A small self-supervised audio encoder (BEST-RQ), trained from scratch: batches of 64.
Rows from block 6, named by matrix and row number. Each number is 500 + 25 x the weight over its row's rms, rounded and kept within 0 to 999. All counts start at 0. Numbers have three digits each. After the name is the row's rms in percent of the matrix's.
# weight_ih_l0: LSTM input weights (gates i, f, g, o stacked) (model.rnn.2.rnn.weight_ih_l0, 384x96), inputs 0-95
weight_ih_l0.186 105:527524518520509524549477450514497484503541487490519475485512547444492529469525507512487504433476466512542533498490530494520526519466475457499542494502502443488496510480503493513518487484498489502534525455498461471463514520498476545493504546498476479493509478497491478485485458499481511505
weight_ih_l0.187 112:499514509519506460483536536509527496530509502532481497479558509480492469509471461499516533462549458486484518480514536538505540533495492493469504492470513457499504463535451511539475505498508496532513521449521485511449528497471513485503489544491510481474460492515472467480520498496477525501
weight_ih_l0.188 111:492542525515482482497525536529527483477494531523438495506554514529443513511460486463531497471548472546526541452493514527523520538506491473496494491466512492504549486480506488503502512513509513512505494441502499517495556511512491465492487497491489504529491461477532484517506497494475493477
weight_ih_l0.189 097:487473525517506502523530486507495505474510522504494477460578517507506503486532473483514539458537528513494488475516472508506492498496510529511566504462475432489513494510499474525485521510489457538468494498478505451481504513524543512510444477488506486488506494494546458515515463494529515486
weight_ih_l0.190 098:545493485433506476495500468535513527496512522491479491507504551484496486533533511493485454486521497495536493486520484512526480526502501523510555542499500431484487478534521459489527469522503461534518532505524502476474488498503490509484490533516505494526474536496549433522506509519508521508
weight_ih_l0.191 095:520492524508474449503514485482517517511525485494504485455503524524487458509495433494549501477511548550485551492482497507517492542526531516504521467459497514526520500504482478479525463502477529517510511453506508472482501522466497519468455473452517463520498536480501483493508474474525479519
weight_ih_l0.192 091:503467505490505554480519490474516485472484493512547550526478544487511503467514493526521555480492490533524483484496540490535507517505485496519489492479503500484487475453528489509527493539467501520526569496488521521477519505462459523511487470517456481509553551491522509468534485492491511490
weight_ih_l0.193 091:461526455546481485525540500464490468476496537481522494482482510524507465507532491467521484478511526473480491482447550518466523506503500498502530498459514523509511519494448476478483470513492462499548482475522533496502484519465481502545508502476507519520532515557499490499447520503479480507
weight_ih_l0.194 090:500493462528474471510504536526513493521462503481520516479486464483457471524470498507489509511499485496491526478493511463516509484506493563515501537476459476443510447512481484505458508500463523461503533520462480513536528510514465501488481538507535491453540517462496519484478466492501537491
weight_ih_l0.195 091:491486495497479543524474511529531490491549533483507491461519522486530545530477488463488497516477531519474505482543503505495534511486482461527546522516504493482497521489491531537500493473495541531541478521490463488535501537502461534502506514482518514498544547500492488483515504544529453454
weight_ih_l0.196 104:474515522473493520484529524492504548458483503516554503476497488544491516509487461496482529491535487524500481506510521524530482512541517535487533473523485505468502468473492476468488463506452482487510470481541521489491531525492520451498518529494539546481482554499474532490528536486492490540
weight_ih_l0.197 093:428508463512523536501542476512472516517512485507468529496528518483494533523504494513533490517503478522481518510496511519464506520533504492440493489483523469522517498518515527489468505525551480539536471503518494533536543505461483532457463479523517536520482496479534484480460480491498532490
weight_ih_l0.198 091:467450470475474529502501525507464473543522479517521541451474451492500524524481521502486482482470483501510476470484504473492519503504493566498501525531472470467518499501513533473480477472438497526458499502498524524506487518502512495480480498508501559471521504512504478483519504464501555522
weight_ih_l0.199 091:560540550531490475519529512474476487523492465504513517488511522498488482482541502429539476505524477505509512523529480537499501527491477524486466514530474499506472469495483542498548490466533482520509500513506521482511528476528475506467475502482509534505493536520459521470478503467520521543
weight_ih_l0.200 099:463439513471538452540533470504524469455461484478486473497482490472513509515479521496544497459482491522472461521520519520514453490472517510512506504480484480482496430546498517481508520476447464511507494514485500495480498504489501481492479490481478474472483459485503487502522481468457480496
weight_ih_l0.201 093:467523495513531561515482510502506493470536525498527482507502516479532519503473499512517477473450544534478526510490482506486472478488483514530510485461527473502534512481496487504515501480506517427450495505489485500472537495470461469540537493512510500492476481525529506537508425523490524498
weight_ih_l0.202 102:550516528487516498527528512473501499537497488488487546511531490509495505483505525520547499546534533512479537467493533512551503514515516515526513456464464517510484462513537485522486503512556494510504502498549542466525474477517525458483486483493513479491544511494514522495477476462486479460
weight_ih_l0.203 087:479465469477495550485467501484481481489459496515509489474484480497512513436527509538512527502521527460466470551528525486487477498507526474478520478491534459522481513462559486521523478456477499478506473507522492491468509492516486437483462494506503501497521496524493520473486462502532478475
weight_ih_l0.204 085:465487481518512517474483494475478532483501519508512458530477480518470508493455503526496472530501482489462502465475510487545532525528532494485534483503537480492511474477521561499524457517503531533542461528473496529545515475502481531507499496487505528478503489472453527488487539521540536477
weight_ih_l0.205 085:482440544491462525488504509521511504524503515515529480474469501477536516514489497492509471530508452510544517498487490489520449462491533498501514516506495543548479509522485533482479513516500529498490475531510478531507464538521530511532502492567489488478510479484487455452452473518494527514
weight_ih_l0.206 088:474508490481485524534454521505534489550512503458485562462512472519550511483504479478467520509517465520509485509452518450523468529521477513480509493506517474502511465482521496511509505458474493477481498505474530509504459448516504521507471502500445484498542466519515505471500507464470513485
weight_ih_l0.207 101:518495515491487500488509506507513455505454501500475459487493517537483536512492495494523496490516494491495506459493459487462456485463531497502507472495499494466435524477500497479484519472456529538484480498460523517488535459491500482451443493476549533533515538497521445519485487508504527484
weight_ih_l0.208 092:480499466504457525506494522478518491457485475539518488531526506500500496550484494512525471530501479532522549515527496501485472495520485503518481533474527518482521507488493494530489504523523482453496535453506520512545474527494462486544478464511470515482503546494449492480470530440535516502
weight_ih_l0.209 095:488537539533484500479526487510535540475494497523503497494479513518465494503526499480558513517490528500482535533519450482518484493524483516500488483520548513507517491528521503510522526529485513532501525500481553491528456531517493549526513474486528507492523507513551472516488463557530543538
weight_ih_l0.210 092:483494481475503572503482519487482538505521542520492465481462553469544433484476481512497524470459500490528542491500483496529456533505522511534501525515492526505468517488482527510489475526500512507467514522478484496485485486498517498495469498496477514487491487535456520498480500575521476505
weight_ih_l0.211 089:504529494523480498527518492454482462503476506555502474500510482514454491474494522526556487500478518488459487473476458526488497549554514465492527496513477467483472471488513511448499471490536450519507552500484548501488519491482489503480496489511530447490517505470530491519524504507505517482
weight_ih_l0.212 091:513486547489525478479498447478510499492496500586447527493504543501487488488461520488483457519494500507493528534493464523525482439457554464482500462488481519482523502520521521512496464475506478524480501514524458494498526512509490514480470500522510540540489527496503479505478505505508503525
weight_ih_l0.213 097:509495525475474530503473491471508506470480482538497520500490511517458464524502514496539515483469503524498508494513454498453550527481539532513461481524485502517488493492447528496489469521497472516496485552529470454527465478474504496550468492474519544471511468473518502457481519503515536503
weight_ih_l0.214 087:501476527452497526504512500498510478518495477508492447516520520447505502480502455487502499473533509474508501516473529468471498545502549538555530478480482517504509504505463494544515471485511477479469527519487479506533494530503571474482510503504508500491532555513462463484534487525515493524
weight_ih_l0.215 081:452476526489458506505519458514511536482506520517488535464475510507453484524534526466487492453478468472484531483512471506501467500523491516500450457513500505512527492488543525424528510476492519477516519512486486498478515484508488504483495495486526483564508511503510495499488553512489479553
weight_ih_l0.216 097:545488487525486505478486530515492503486478511478464541502478489511472469463538480486519473506494514535494515494473542472502528518494554522540503500462483499543495487473505482492531516534528510487497498508500513465460522506467492480542464482528538526491508558537498515534510548514522447525
weight_ih_l0.217 101:528512529478526478512459482469473487547516511501505475497504470543505532501516532480473488513468502506522504543495497516524454514481494544497473506463506504503496465489487550537499481460450521488478524547461497548525458494510504492490484503533469521493510483518473547535526522483533520529
weight_ih_l0.218 082:457527531516495532493512488461491494507439511485530535509459504503512475515538499516509488503471472529494521507460476470524508508488481484519480533564497531519512494524492494495478488475492488553483483507512500516529478472495536454518491473549475524479495548471506541511467462459490469511
weight_ih_l0.219 093:543492503485457464519474442485519500492458513540552472502473511511506502508452504491495466542504553518471472482496480528448521506450534490446479493479502508482457509471480526481468515523496484520519497507484533483506503504504449479474507493456486517485497528476492528521510514514514481500
weight_ih_l0.220 086:481501511503526546504513523523487506520520508524540506501501441477535494532516519489514468503509480546487483503454541498470471476519483492542451502501524501502564488506520455550504491516486544495527501536463523494521517514473461488473484499546471493530510488491474488482494469469533523526
weight_ih_l0.221 086:518509518485529512518513474495468474512490516509527467506466532507522470516542524532459538467491473499476497514484502490497510505501492527512472478512514484506472459476467533494460474469522502511482489477547540507521493469471551507520495522453510500470509539452451476525447509524466534488
weight_ih_l0.222 086:502482539521512464468555515520507506496502489509554486486502528481493521483532499457508502485463467484496480534503513476552526526480482525502464460470492471460506539505525470474488518532541471481490469476528512503510497472527539496528471493508549542530466517487514517524481497540509527506
weight_ih_l0.223 095:516466479533480510520490462510511531498491479473551524485509514463536493521490518505494491547479488524502471483471524531509512476499506489529515521516487516510475498558504549450485486487472495457511489525459574533515540488465510488481488453504530496486501455488494506478506488542466516508
weight_ih_l0.224 097:508522493500521543515481462512469489490486525520505479462487524533497501527481454461508507499478530525441480472485500480499538526465483520516494474531479503485549506495512469529483479513471471506488526521482526563468470512488515529486535512513482505503472498510466452514469497497526443455
weight_ih_l0.225 095:534522531508497486524515510497467509474537444501483451493479508451491499529473541528523459496476513506484503523466484479533471474516494483442476526514434515514476544490524465499497539517516527505525480481548516508456533529497525468481511511487496525513520496469483503490488509478514522490
weight_ih_l0.226 087:505513469503513461501453537513452498486548433485522514520517494535527460537455515460481539485528467514486480520548506492508490478501484505468512476474523495503462494502502492502465492502475460511492471512534495505533528459491507515535463531501534483510480502468522466526496514487506539493
weight_ih_l0.227 096:490540487496482546457510514514498512446482471509509490533491544527488496471488465485515480479527438536531529502506514516481564496465522495514511500535507477471494473485494492503474528486533495505505500520539469541536518485522523486474482459467500470493501496540470466495505538459497517524
weight_ih_l0.228 093:508493552476502538479519508449505497519503493521479511499459514505498493457463514520530467508506501537477520478481521513482538452510533491465558533534483497495502470518461520469486503552478500481450457493486513526477516519523508544514478502477529502476494534468454516512523515483524504501
weight_ih_l0.229 089:535522505549505508463503503516525514524498509530518486546497510556523484512443499479489545523484510463532513550488543519505539468499513506488493502513514499497450526459503503455459493518511518467538517478481544489482494457469496517458472488498479501520508466515513471482468511484494479521
weight_ih_l0.230 093:475484479521526465519525486511514548519480532521501544485503496546456504514486520465486464502505504534523445494554499460537509525512481512505532505522509492516488488480489476541488534510521513542450474441519510479511535493490497491530479503464487548491536500497479515500480487475465494528
weight_ih_l0.231 098:530486462533503525495503491522487473538526483507484531480497559498517535504449478499505510534509474487523470467471463505447520509498501523525535467498472552512532556514496501480515474524492516495527522523485508522496510511511535517530510474501507516513547503506447451486493532529465530499
weight_ih_l0.232 087:522482482513511519452514531546493524514474482542469533496488482542471476513502504490541508527497516500470484510494506509491520544516496488447484467522503506488470484539472525503483506510526501479510482446493497506512540528535510483486458501548513503482492543536474506450565514523502545508
weight_ih_l0.233 091:462477459468502558478496468513492440469567516481506562499462498476519495485498479509497481513487525489508527531524524490513520494497482519474504508487484530480504500510466517491491526504458483493554516528495459513503505492528462496489505530509500483474481489494457546485523441527478516485
weight_ih_l0.234 093:514497490529457468504472531485501460458507460472511530470496503530482468476479482485472484539510469490528462504484502446537498505459483495496509495528518530462525509500479549483474493537481524535514476530478511500462471536466528467492489507529499520541512503504506493454462519484470484476
weight_ih_l0.235 102:512511536483452503461506494524483492476459504500511497481526556505483481518550503467453482492513524500504472489533480495528523521484513463468530488524467488466493529477484514479520506504487516519469468466484525554485531500467467488507513478448461473518535474519485450483509500466520520484
weight_ih_l0.236 095:524523546519468488506502475508511509504486516538500473492479524529455493475538511509522507552456528473557506492490558526495530511486492546535508498532535489534465483543543480477511495489498495524548485511530478522520471536497525535475514532513475521466515526492492486494501518493484491529
weight_ih_l0.237 099:498520497509476504487511537500530526502502445449512524464542494520483513490533467494518536530462520502534533491522494528517504476455496485523507497473521465519515520529514549483459450510493462525540516506520504517526516471472505486511508527523485483524483514449514496483496540500450520542
weight_ih_l0.238 088:541474501519465491489479523462527533488502520478472471462515525497509486492498536514501492493498457545528528525496504457491527497502492453546545451527495495500502499522458478482500482510471453494474458492490517526478519480506443534465531519488497498513496477452515511484507519536474492459
weight_ih_l0.239 099:466522495541508531487464516474550438483521455516476477473515464511520541467478549520483532533475480514502473503491544491476490489519463460489505452539539532483521488507478492500478507496538525501522486524470499466492509487479499491493485508458521503482516520472466487470533494494512486524
weight_ih_l0.240 101:501487554476453507436515512488524531490544485523508505521492496474472504498530473520503487498489495502544546497501477481524483474504522477475503495467546541494466526546512493521465528483493517497495497490526536480525480471491528451472448511495449521546505522511468519501529513492480500518
weight_ih_l0.241 079:503509524492523481466491471511478472516557542554502489491473473511514504503511487484534545504540543486491474473519548519519526461497481487462514506505475448528500434500481491490547538506514478500465522494457506472555526509527506511512486515495494507478482472522497525494505468497479519482
weight_ih_l0.242 096:517511497513521467493501505489496482482526504543523538464511545532511485503501488518484523466520542485457510454515496454449528495481477522525544533471463509525536505504528500467507488536457493520486508539512531484509532523522479491493456478477497500532543489517452488476491487525465473491
weight_ih_l0.243 093:508513490525531495510506506518476531520519488503513542452481522531498509522483504531520479503493514481489523490502544493492568485511540487465537502541515525487489531503499517501469471454496473539537497523471495499480482462472510461492509476458497494456546506511492542532523489548482447480
weight_ih_l0.244 088:490534523494486517457467520479470497474541492463466505514482491476511508517502509546535505504500484516489482503518463513501537505525523460452556536495474466464486508529517494507527508467497517521464522495522468430535523532496519487465493503471492507474524501492528449495525478517459487513
weight_ih_l0.245 088:502494486497516510480505541474491542538495520502474489481494528556503565498506529490561528522546493500511502522504479512454512508508545493509487531469459496486523542518499461506530466509516477473514522479539520501463495471507513531461467504485528511486504486499471515513515532535457538512
weight_ih_l0.246 094:546453495521505468477515514503526498526501510515531507548538526491451493474448518531502523516487477494481488505489493526515499484505498527498484478468485475488485499468484475503463540466444510510527486501488507497465478506459471478481480442473517453522455468474466515542512477482489480477
weight_ih_l0.247 094:494514498533515489490486482535495522505472477505521484515528505494469484505516525529483530537498463498496471487520502539499478501534462487489488496476537539505546543478505528516485472507517495542467542456468497481495530558501533511457541514505516490437535490510499523494486459529522492548
weight_ih_l0.248 091:534469492494474504490485492548469494458532549495514476526519529535518483530536470488476511496503513487469532525517526524499554490511455522526506487488504537524507481519527528516465543540467519495480525473481501512534486509500488466512457475502484504452522480514546533539483505517470490488
weight_ih_l0.249 093:470472477454532492484506497473511520516519451524492517511484511496461473521534533504478550533511549541488492494518513493523479454531510502474462526510453507489478501513536476499501492495500472449503510531463508542535463484486499477505498493511486491480529486486491481463519454494459450479
weight_ih_l0.250 086:513496511511513491531476523488454483484495519520518528492524553519544531499471485494507529485487516499473505502491464495511492513478493544513492512489486474535493523525445530536528560522523522506507475511471502530544567495504513475529547550503510533498525472471485521505518490462489528470
weight_ih_l0.251 093:521541513535550548500504534520467519457502526527538509494560496488507526482487510482481487529487498507481526476488472509523484530539512546519482534482506495517495517523516464503520533522480490513519481498514517456501455479537495521502454528533503517489504496467469473480456458495545484480
weight_ih_l0.252 094:490508495458530571508516524519521576534456519496517515520525471476478499474463508536513470505531502494497521477479486531489460444481458544534484537495484487526483501486473502533463470504476508492474492518526500480491492512534486510504518515529512502479523522492530538475473495500487514516
weight_ih_l0.253 096:511497527512503515527504509501516509508510446460522497494545503489499505519504546493455456504484530512481494548465485549451515517501526481523466490497517542518495542475494490528498541489544499468491457481476474466492483524456480495547507526470495467478522532487526524495527463524510523491
weight_ih_l0.254 097:515498470461523462463475528534498512526505492490458524473477461465503488468494533467556522489440486508531520496517503490477482523511529518514527490475505477531495460491475503537504462472490482526540473506506480481526499526499458484531501504496507510532540487549522479487476504493530460534
weight_ih_l0.255 092:538461511479449470485484537499542469484463444506541506496506495459477539493481519506500497507512500508486544475506493483491480527488491511462531428527506513446491465515515511534493502526528506536477541517534488524507489510469470462489518533532500473494465512504515512529505491483485483481
weight_ih_l0.256 097:469445466495474513507453483502501496500504522519509528508538454525493506525529473570433511498517494524512477486467500513472495484463525485513493507496489463509492507502520512532487508518511489522483518502466453464522514502527546530463533513526517493503467512505448507509505516536449482522
weight_ih_l0.257 097:483492515486544519485520526495548492520449526484523547518490457485492476499466528508450506501522506461502531471482485481513541463450475496516499510504529479502504501496466527525524534485486482493485546530503504494514463481467543514515524509516511510485563535492524468517479497493472496552
weight_ih_l0.258 087:459496452507456528463495462518494505494473475500491495509502481544514498543517543495527495512508523476462535484489460507548487526460462512498524481507467519505486529509493523507463469490481521501505474503467522444479514540530555478489534555526493515503528488483489480473515481484497520481
weight_ih_l0.259 091:498515495492499470491501542531483470490479496515477507502523525480555465522489517505449502529527490509510499513472486543546462472467496523478471479532466493506534499556493524501538504529516467522522540501507459482497523536483491519521525481468477475539552492502553499468520528507500488517
weight_ih_l0.260 081:490516457496449489501518454484509528451485487468486456511518494532502529466473541500497519493487508517520492531522492504463517530514488476495500544518518484509541523440511477508533463454461500492500471552501490522506484430519484524474497496519490519500502506494505500536554508516501469511
weight_ih_l0.261 092:502543493508459487501508476482488516507492479504544496480523554463494518507517461496495503544544509564469532447510461535493491539483473483500544510523525541507473520469494514514458513493493493509527530495523483472473497509515522501440509495511514497515464540514539494523483518470501514473
weight_ih_l0.262 091:526436469495512482522500517514500522496540469504512473458476490506497478488506491487468512526510506526479519495503512502542509526521535535486552510482494458478533517459472486464543544459513521520530503463467486487524454489474534498497449482501472497500506474499523485526454481486486536475
weight_ih_l0.263 087:512482470473530461499520504483497485472528468497462527495476519523486530510478522486470483523520484459541509507488485502539475498533534519513517479497489506468487491471510524512475494530549533509468490554476489558573501538483466475495500519467540528515549513507491531522495486506486504513
weight_ih_l0.264 084:470490518501469473516508546504483537522500514480503495510478519474477517446476441485495482520531529507463501517480495476487490508520474523518464480488533494508539517467538519532465460464495519511529470532492554507474519456522500491518507535452523547511493502530498524527510485526471483476
weight_ih_l0.265 092:515518469532477489454451464504511526492475468472507527521541466509494515472469454525528516503535502519486499454481503496500509509512504509495472511505463489532533519529458506493498483521504476478482460536511543520515507497502504515531487492506470543467503531505550516519479468479486556556
weight_ih_l0.266 092:493515484514478517475480496508479499489457514537474526508514486501498514443480487488567442469468487509501494546515485466514461496550499495462520475498470494539497511469480494491471514529470480516476503506464497518476476506466526464533541519498509537475512447479519518517506498503474487451
weight_ih_l0.267 091:479476484507528516468471513526497531498474485506521532538518476491522544504518481509517520494541499519508539467478511509546486513515518554544496544489540520457480501483527486520501469517486521477534473512517482479499517515504466536479531483516528459506489526444519477485512438513478540504
weight_ih_l0.268 089:455483483544529450516493523515501497475500526496451499512531457501505519483527511475483519454477513499489526473474486480551515479481458505473499552476501504497484503499468502465501498505439508494488479472489497498456488494478522505529468459521479431495497504531455478516516524495469510473
weight_ih_l0.269 097:491460506487480510492503497468495553529467522504524500508510522464507466475508470493532481496462509506523468492532515481468538510473472495520507466482462509492480514533511515567475482457480536514534512479506478473525514516518494507456484465482511484527539483525536525464496471483534445525
weight_ih_l0.270 099:532505497501504543484509519528506477524517491486529475492518441446511534540495485533480546520493462529456487504509452470503528495484527523497492465550511505549493519495472480476521481483469527526470522492483475512508490524485489499461502488492540501521482500535453553513490522506496511542
weight_ih_l0.271 087:461540513476476498510530496527475493513517525507504495469519478500520541505470525528487527550534509548479488482522438528495507539534497501491527491519476478490474462486442510513484490521480524508536537520527501445537491483485522458486498501527530509478476527474475524500487491504469481461
weight_ih_l0.272 097:492482523536499455529499504465511472527531515490544497504448504536497520492515500489512508527522492471500548487506503485450505470485515530465509462543450478519472524483491467538512496495532517550509532464514486560490493513528516509530484492536473534511490488463485479490521503543488507471
weight_ih_l0.273 090:515492520483504493521517515514513436486484478530516492519532493511534501528470515531515507487501497526464501472453527459509503454504529487479507521522483463487516530527468470557492474469523486460470549441480526478468482541500477494482502526479477489482529474501470465496491484480497535517
weight_ih_l0.274 097:492480499515486497444518463542546524496509501495534477488474456493521474485522490477490495474449525531547516467512512468473482547447450515471500511467492502459483494524458481492491525515492476493455512522496514485475514459478522540502531508507491464485471502514540498514534519498488503514
weight_ih_l0.275 087:469490513492516551534488506531489523477510513477485469518511532489510491510466513524506485506494491504543524527453473446520493500489537455485512541509467483538446516488467483483510484470490468530515538453490528506517478515492468447504543485497504521513479481483445503493504472456497476516
weight_ih_l0.276 092:441520523530481511543549514505458504469479524515475516514524533538479531470474471480531482504473531497494466491494526474509468471475513493539527546450511529470499485554530528523495482462526477477527507475527499460519510491495500515500495474503511485470521507475474520486516525497482482531
weight_ih_l0.277 091:564487485535478542479523510527456496512471496516521524501538501495509530508488526469509477510511476521531520531554475491521543470524489491498483500492524506485468467466506475442524525521539483523477527495490509508469496497467511497493542539498501459472483462461480454480522500510519477520
weight_ih_l0.278 086:501472497484460515501531534496478457450488513511484513495503517481493504479479515525491479514482505453490461508473486441538493489527502497506479509505464505505468525489516486486501490469518530519482514469476482449485451530539474510525550434468489474468484526522482490467485513495502501559
weight_ih_l0.279 092:463527453513502471490483529478510482504545519469520484497483533479479540534514557516516516482464495480479516529496521467457536553507483556500475515519517485497483485522533469464473493527524490481454472514466504495496458496522480482459501498523470504493496531514517477520483495462531471493
weight_ih_l0.280 095:480515535515500547505514469546531536499490478509498517513467465503553499471492472492474471481495517490526448451470475517471507512519471554537506471540503480505484510512527526475505521505522469507543509500537468496487495469525466502486487501509521486503485517485456501486514533469516507433
weight_ih_l0.281 091:460503553508519493498508498493472498549491496487437508511505542467507517527517545525494490527492496550458477542522532500518474509486492496520532475494552522547518471494462499507489483526528506511505462499519540495462511478519469537485522522477469496486502534537460501534501498527483479490
weight_ih_l0.282 096:527503479489537469484462529486503490519538499520499511525495506461525538513503471500542456482521503510491494476512500450514525539501456506517501529501529511522470482487538498520503527462491467492473492462522478504467516471471504511538488472527507497486463466498491463549487532456536535550
weight_ih_l0.283 095:504517510504508488473522524471544546476512485539524466511476498456471517484473478519539532513517481477511489503509532481530521546496493505472509438510531525543504494496462530511509536472526487510505502530515467519506477496479497481498465512506511466539441529487511554498475506517468546502
weight_ih_l0.284 083:522556536511462500479520483528481483486499469543493477514479510474544506476467471497507491519534507502529512520458492513525466483509490500476525466500529503462513511483544446495454480451487551524485530492499532487500489465512490484517519500451481521502547531495468506527472477510475486525
weight_ih_l0.285 086:460485483516505490533527518519508526483520551516518491500508527506494511469464468555464501511492531545522495525502444513480496497559535488455498518469529474490544492485492529483497536487503535463477470493515493510519506471484516493492475466524519507501533491502520555524463512493482536539
weight_ih_l0.286 093:487489492525509475506536503531492505460539533539506486483481480467492551516484519483535517524495478505478448521525472490494491488492514515513472457531515489509542519531522469485522493496451492481474516509537478491536520501476499553508535536494458478515470567466476511512515490520476466481
weight_ih_l0.287 085:474501487465459505504505485525509538494512490536478512492523498500507527501554511459489431545534549523472528486481490510528540487520463502426501524524519515525513539488543485495475518474508529504531475488516501518498542534495524539516480514513496521448496507498498500504470490525512505510
weight_ih_l0.288 104:512512546446498490476484539473525547524497476547496518455503489561465485528502507496439492482539529486520537517485488497505505505476484500494547543559497515483477537517489529498507514494496498519483508512525512509494493490519513465499490565529484528529507481476509497466471470509499491513
weight_ih_l0.289 110:468550487514468460517490526519507513512434487501482485482488569542489489514505519517518495454505526479506528536491519502499542530518555519495525505494542480475504459482505520462495487527515485471507513514527519510509463478461483521504477470493506506478518461460473474502478517505455524519
weight_ih_l0.290 127:517478512491488528495521492491504545511517528516492476528551572528443486464500459472555466480534515520480510494490494523478504513503493499495528455487491483516472489510445464511510506504500510566496499507520510511548538512490512500491497531470454477506468523475473497496487480491504543489
weight_ih_l0.291 104:511510493489466499477520485508518511499472454515505500543507557504502519486539518475515500477536521522481494489530505464476509522449541502511475466468518529467534459534540501501539492547492514486557521521524506459471510452495509515487478544495467504518499501520460492503485474494487466473
weight_ih_l0.292 107:510487501503483520431532493503514569473507527553538475529459471456474510498447478471497482506436518481511530492478481504480490496506494528509488518521532477508482451505464484528507458475509473512463513491498537495473517524492497523502484505494482474500516512463495522463488482521496526517
weight_ih_l0.293 109:504536505523479457500501458488523475500546468529491437506502526533477541496527500478529486509470513502503477524499478472499506491520544517533513501513491475522462455533479519511527513536490462528515558480504483458475487515479497530512505491546489524502533477478515495531518460486542498531
weight_ih_l0.294 110:452501498500487510471502504516519482536494522484515495494481510484485529494492494559542497513519494495526519483525508488505550484500503505542490503532545517496533524496466503522437509508466458505563555493486502503471500469486478510459494523517498497465544466453485534472443491507511497519
weight_ih_l0.295 100:489465536501503510553534536507516490503471509500544516496502510489475496487458515543523497452512519487530501506497541545495494539485469515529517526473485467496483505510505498497498470517558438507489539512467548509525474469512512521468481511502513501500490505505531564478498466458494474522
weight_ih_l0.296 109:472520481540485521446502530509494521518515482507535516478537514497497459553513453509459509530519518535486517498453487498526498485512526517482509531524504531513545518465536472473476476486466489538505533475505504486469515505483470503551483520489495483543480545512483478478490484511514534542
weight_ih_l0.297 114:471512502501488527530473505521494507518521564483503475476494513490479526521480490480450472473476466489524487484487470524510542528508490529540531518532478536483510522501511509557459531469475527482564509485481517473510487509549541508529504485447497485484483513486499548478506530491498504513
weight_ih_l0.298 091:540488468472547486500494479493526511524492498490443496510519492516527503508513454553541526484526468497498498527553525540488487536443487474513454446509520528467517511481505475505533515504496485506500478444510502499481528484493514462492510540459503510484529521510501503523511517486453493490
weight_ih_l0.299 093:449527507483542503494500486513498473510509476477506492472487501541508469448508489542476461509489542503515489509512491490503514553506490496453498527523509533513484504486470548504500505471504456485532485510485525532443469484466479468492512470502516514502508520524500471488420532464519477519
weight_ih_l0.300 102:527503547483437525473513529474494512514511506504472486502488536498517506508506455458510524450472501543495570512504524469502463481526527479485524448440487492513509470467512495468532507525550499529521521493485488473486529482491521526480509474517479482509501518519492484471489481473503531503
weight_ih_l0.301 098:519532502479531496496446495464512521502522460490478514501518482509516535547481522540467489496480517522471487539547483486519531500521545536512501490488513488476507501536479477521441481493501499493515470513479482488466516529522498527575503478469519512505484481483508483467452520524455519524
weight_ih_l0.302 095:540472529515450458517530502491515486487501473485486475511519520491479502564489534532537515468507529495476454477514449514500515489531515476498511520455479493483476542463489530498516464502533540515539563511529492521512532492482524496519511469472546508511514473474488475504503515503496509487
weight_ih_l0.303 088:514496515506520513492510527512491472498532466517461536494482537529478458461486445477508514486514509507464470459477469513498513467527486494477493514495509538512513535520477479509500469526511469500504474523517471532460511518462547531515493477464487466455544461497477466501459533502524483525
weight_ih_l0.304 110:523470482478512452466505498487519510498493466526459513485523530493519460502480479527541492519497495513513490504558514502535505500528539495502469468494455513456503511543539449500470536486527485467512512481493492477510485498467490528510452478540509480534471497483473481495468444501482477532
weight_ih_l0.305 099:462533512483497509524476479499528525486488509488504470507543503520466448488503458477514514444497506543473483493485468527477479499537511456451456479537473485485482519503478482500506470509482507492488487492525535517473511503524499495490516443459489479491537521508530468461547508493480522453
weight_ih_l0.306 106:504487518528522515492506503537498526527558514513515467505488601507509466500473510458512514498531479469518531503466526496532498543480523519486524549494465503508469518505509505496461488487528490492474527537488486502517505507518578478493464525501501515514471505489457486492501508518484483483
weight_ih_l0.307 108:490461502509527472510451503496510493540489479532512460471494503518498474518483492510485514483522494470475487493523500507460463524510550504515533476483554516465536505481514491527539509504524530535473459488496454501470506490460519515465465534540535505561500477484487521500463500547503519508
weight_ih_l0.308 102:496512479533466484527464505490487463532489540474464475494530420508480474489463497491517525510499526470542496491503519506498487532458501484515485523513477463464484493525461488542537512456488461468507488510496504505505519509542523509473498460495529454522460512483513532493502469524507470484
weight_ih_l0.309 099:535522547490521537514531503505472494451493470490524534516473516514488524520498503547477493504523450450519518483494469476505524478513538523526499518516533496524471478464487495492525513505533440555513532498506560486461509501500462495492494507511468476526510448516507521500479490479489518490
weight_ih_l0.310 102:506536538496558478529473505545542479497511460506502555514491479468503514519470468533479533451539513554500513472505460514486494527488529490510488509500510527509492472496505500469499533509457497525509484504506464458531518484473539529494496504469520508504506497528494483508471480450541531492
weight_ih_l0.311 114:579497512508500508485462491511489497515491489504504479485503522528515531477482441459550502470491524518475514506481493494500532463490511510490538539472487459490462482482453482520491508472470497499510450471514456466471498496541488496499494473479482472489469494504525455511513468480460546498
weight_ih_l0.312 098:497513488523493454502517473468532532533444503489482488459515485545457509469511488479532512484500493528484543497442496553531469459468504500484504488526507493485525477492539519454469503501497467516519492475522514501537473537485512455528523507471482532511466523499490495513468488505464509479
weight_ih_l0.313 088:513460473521537462498525462461481483526492519501471495495516478514543516503521496491463513523504500485528501476463519479535497498494511541453450522514458481502489525481489476496559512531514541507499502493517533564528502545519554508487472536487492513527503497543505497507495510466465489508
weight_ih_l0.314 108:524492527542472488464501469540536526500502494456489484509502495546509443541483489531494449505484484556495512484514492507512492505488468443523482482517486514511557470510451489481509527497493509480557497519459508483489523484490473514510451506470486477502486470524542518473504484520495494510
weight_ih_l0.315 093:526504548480538473511484508508484468494541481503502509505459528502507512536479486512535479501520497506499538543532508470534514448476509503477509470484489445504485481493525460487458546496506517503516492502511515512523556450523478482497506525512468515482556540457522532507537501525492476503
weight_ih_l0.316 087:527469505512480470452507525513500520527545476492528537521519497524496507472490496499481546479559486520460484476536478508516551504507511549505501483464480494498480432509511496525514519530528499521483496534495455485539492510536500535491485469443475478513522491489478482515485517524461510499
weight_ih_l0.317 108:514512455526431463493544520549475489472488478505497462507520501521526507472522479510516486510507511548490534483475490463490476474525494513523471516477502474486453483509497449516476470473540512448476529492498480516519477497505529452515481497521495504480516544531520453504504503507495487463
weight_ih_l0.318 097:498497488543466448489534458494540475446514457482490533508482488485513521485468508428496485484513493502535510508528529543478488493489500490506533484520482487524504487525476498489500491454523526515522516491530495496518520535494505550508516541503491481530492517446514497521467456514461463525
weight_ih_l0.319 097:508507546526446514496455488523559530521455521481472469505507473486487524497469487486516518493552516523501478528518488495450463540469503487530503551519516548514486519487490498504447533523489474497508499500527466501500500530492477502507470536492489513518485483530554479500522503501537484521
weight_ih_l0.320 098:515470506465506495469517527463531498478493459511510545520481526508500514483539508517508541506519473480503521519467461458517470531497503456469508545477453548483516504497501525501508495509491471542505483488487472484485518498481520544446505497488478518508520490480502531470550483527518555542
weight_ih_l0.321 092:544428465532469490507480521501509492538465507505529525532475485541518494498481519495544467488542503513489521517545513515463507554531524517504539502524470531475500512467456523508503503519453499503528477473527487502467492500530493493528521513506512523498483518533454498490521486503516465467
weight_ih_l0.322 092:527499505530534468491517508465505545500537457460480485486540518505471466524468502504482521519493518459489458470491509461538527471486500502468487542485477504498516502494543488483500499478560494532498472512498543531461471479541508475483479529481483496491460507449516516502463504525493485480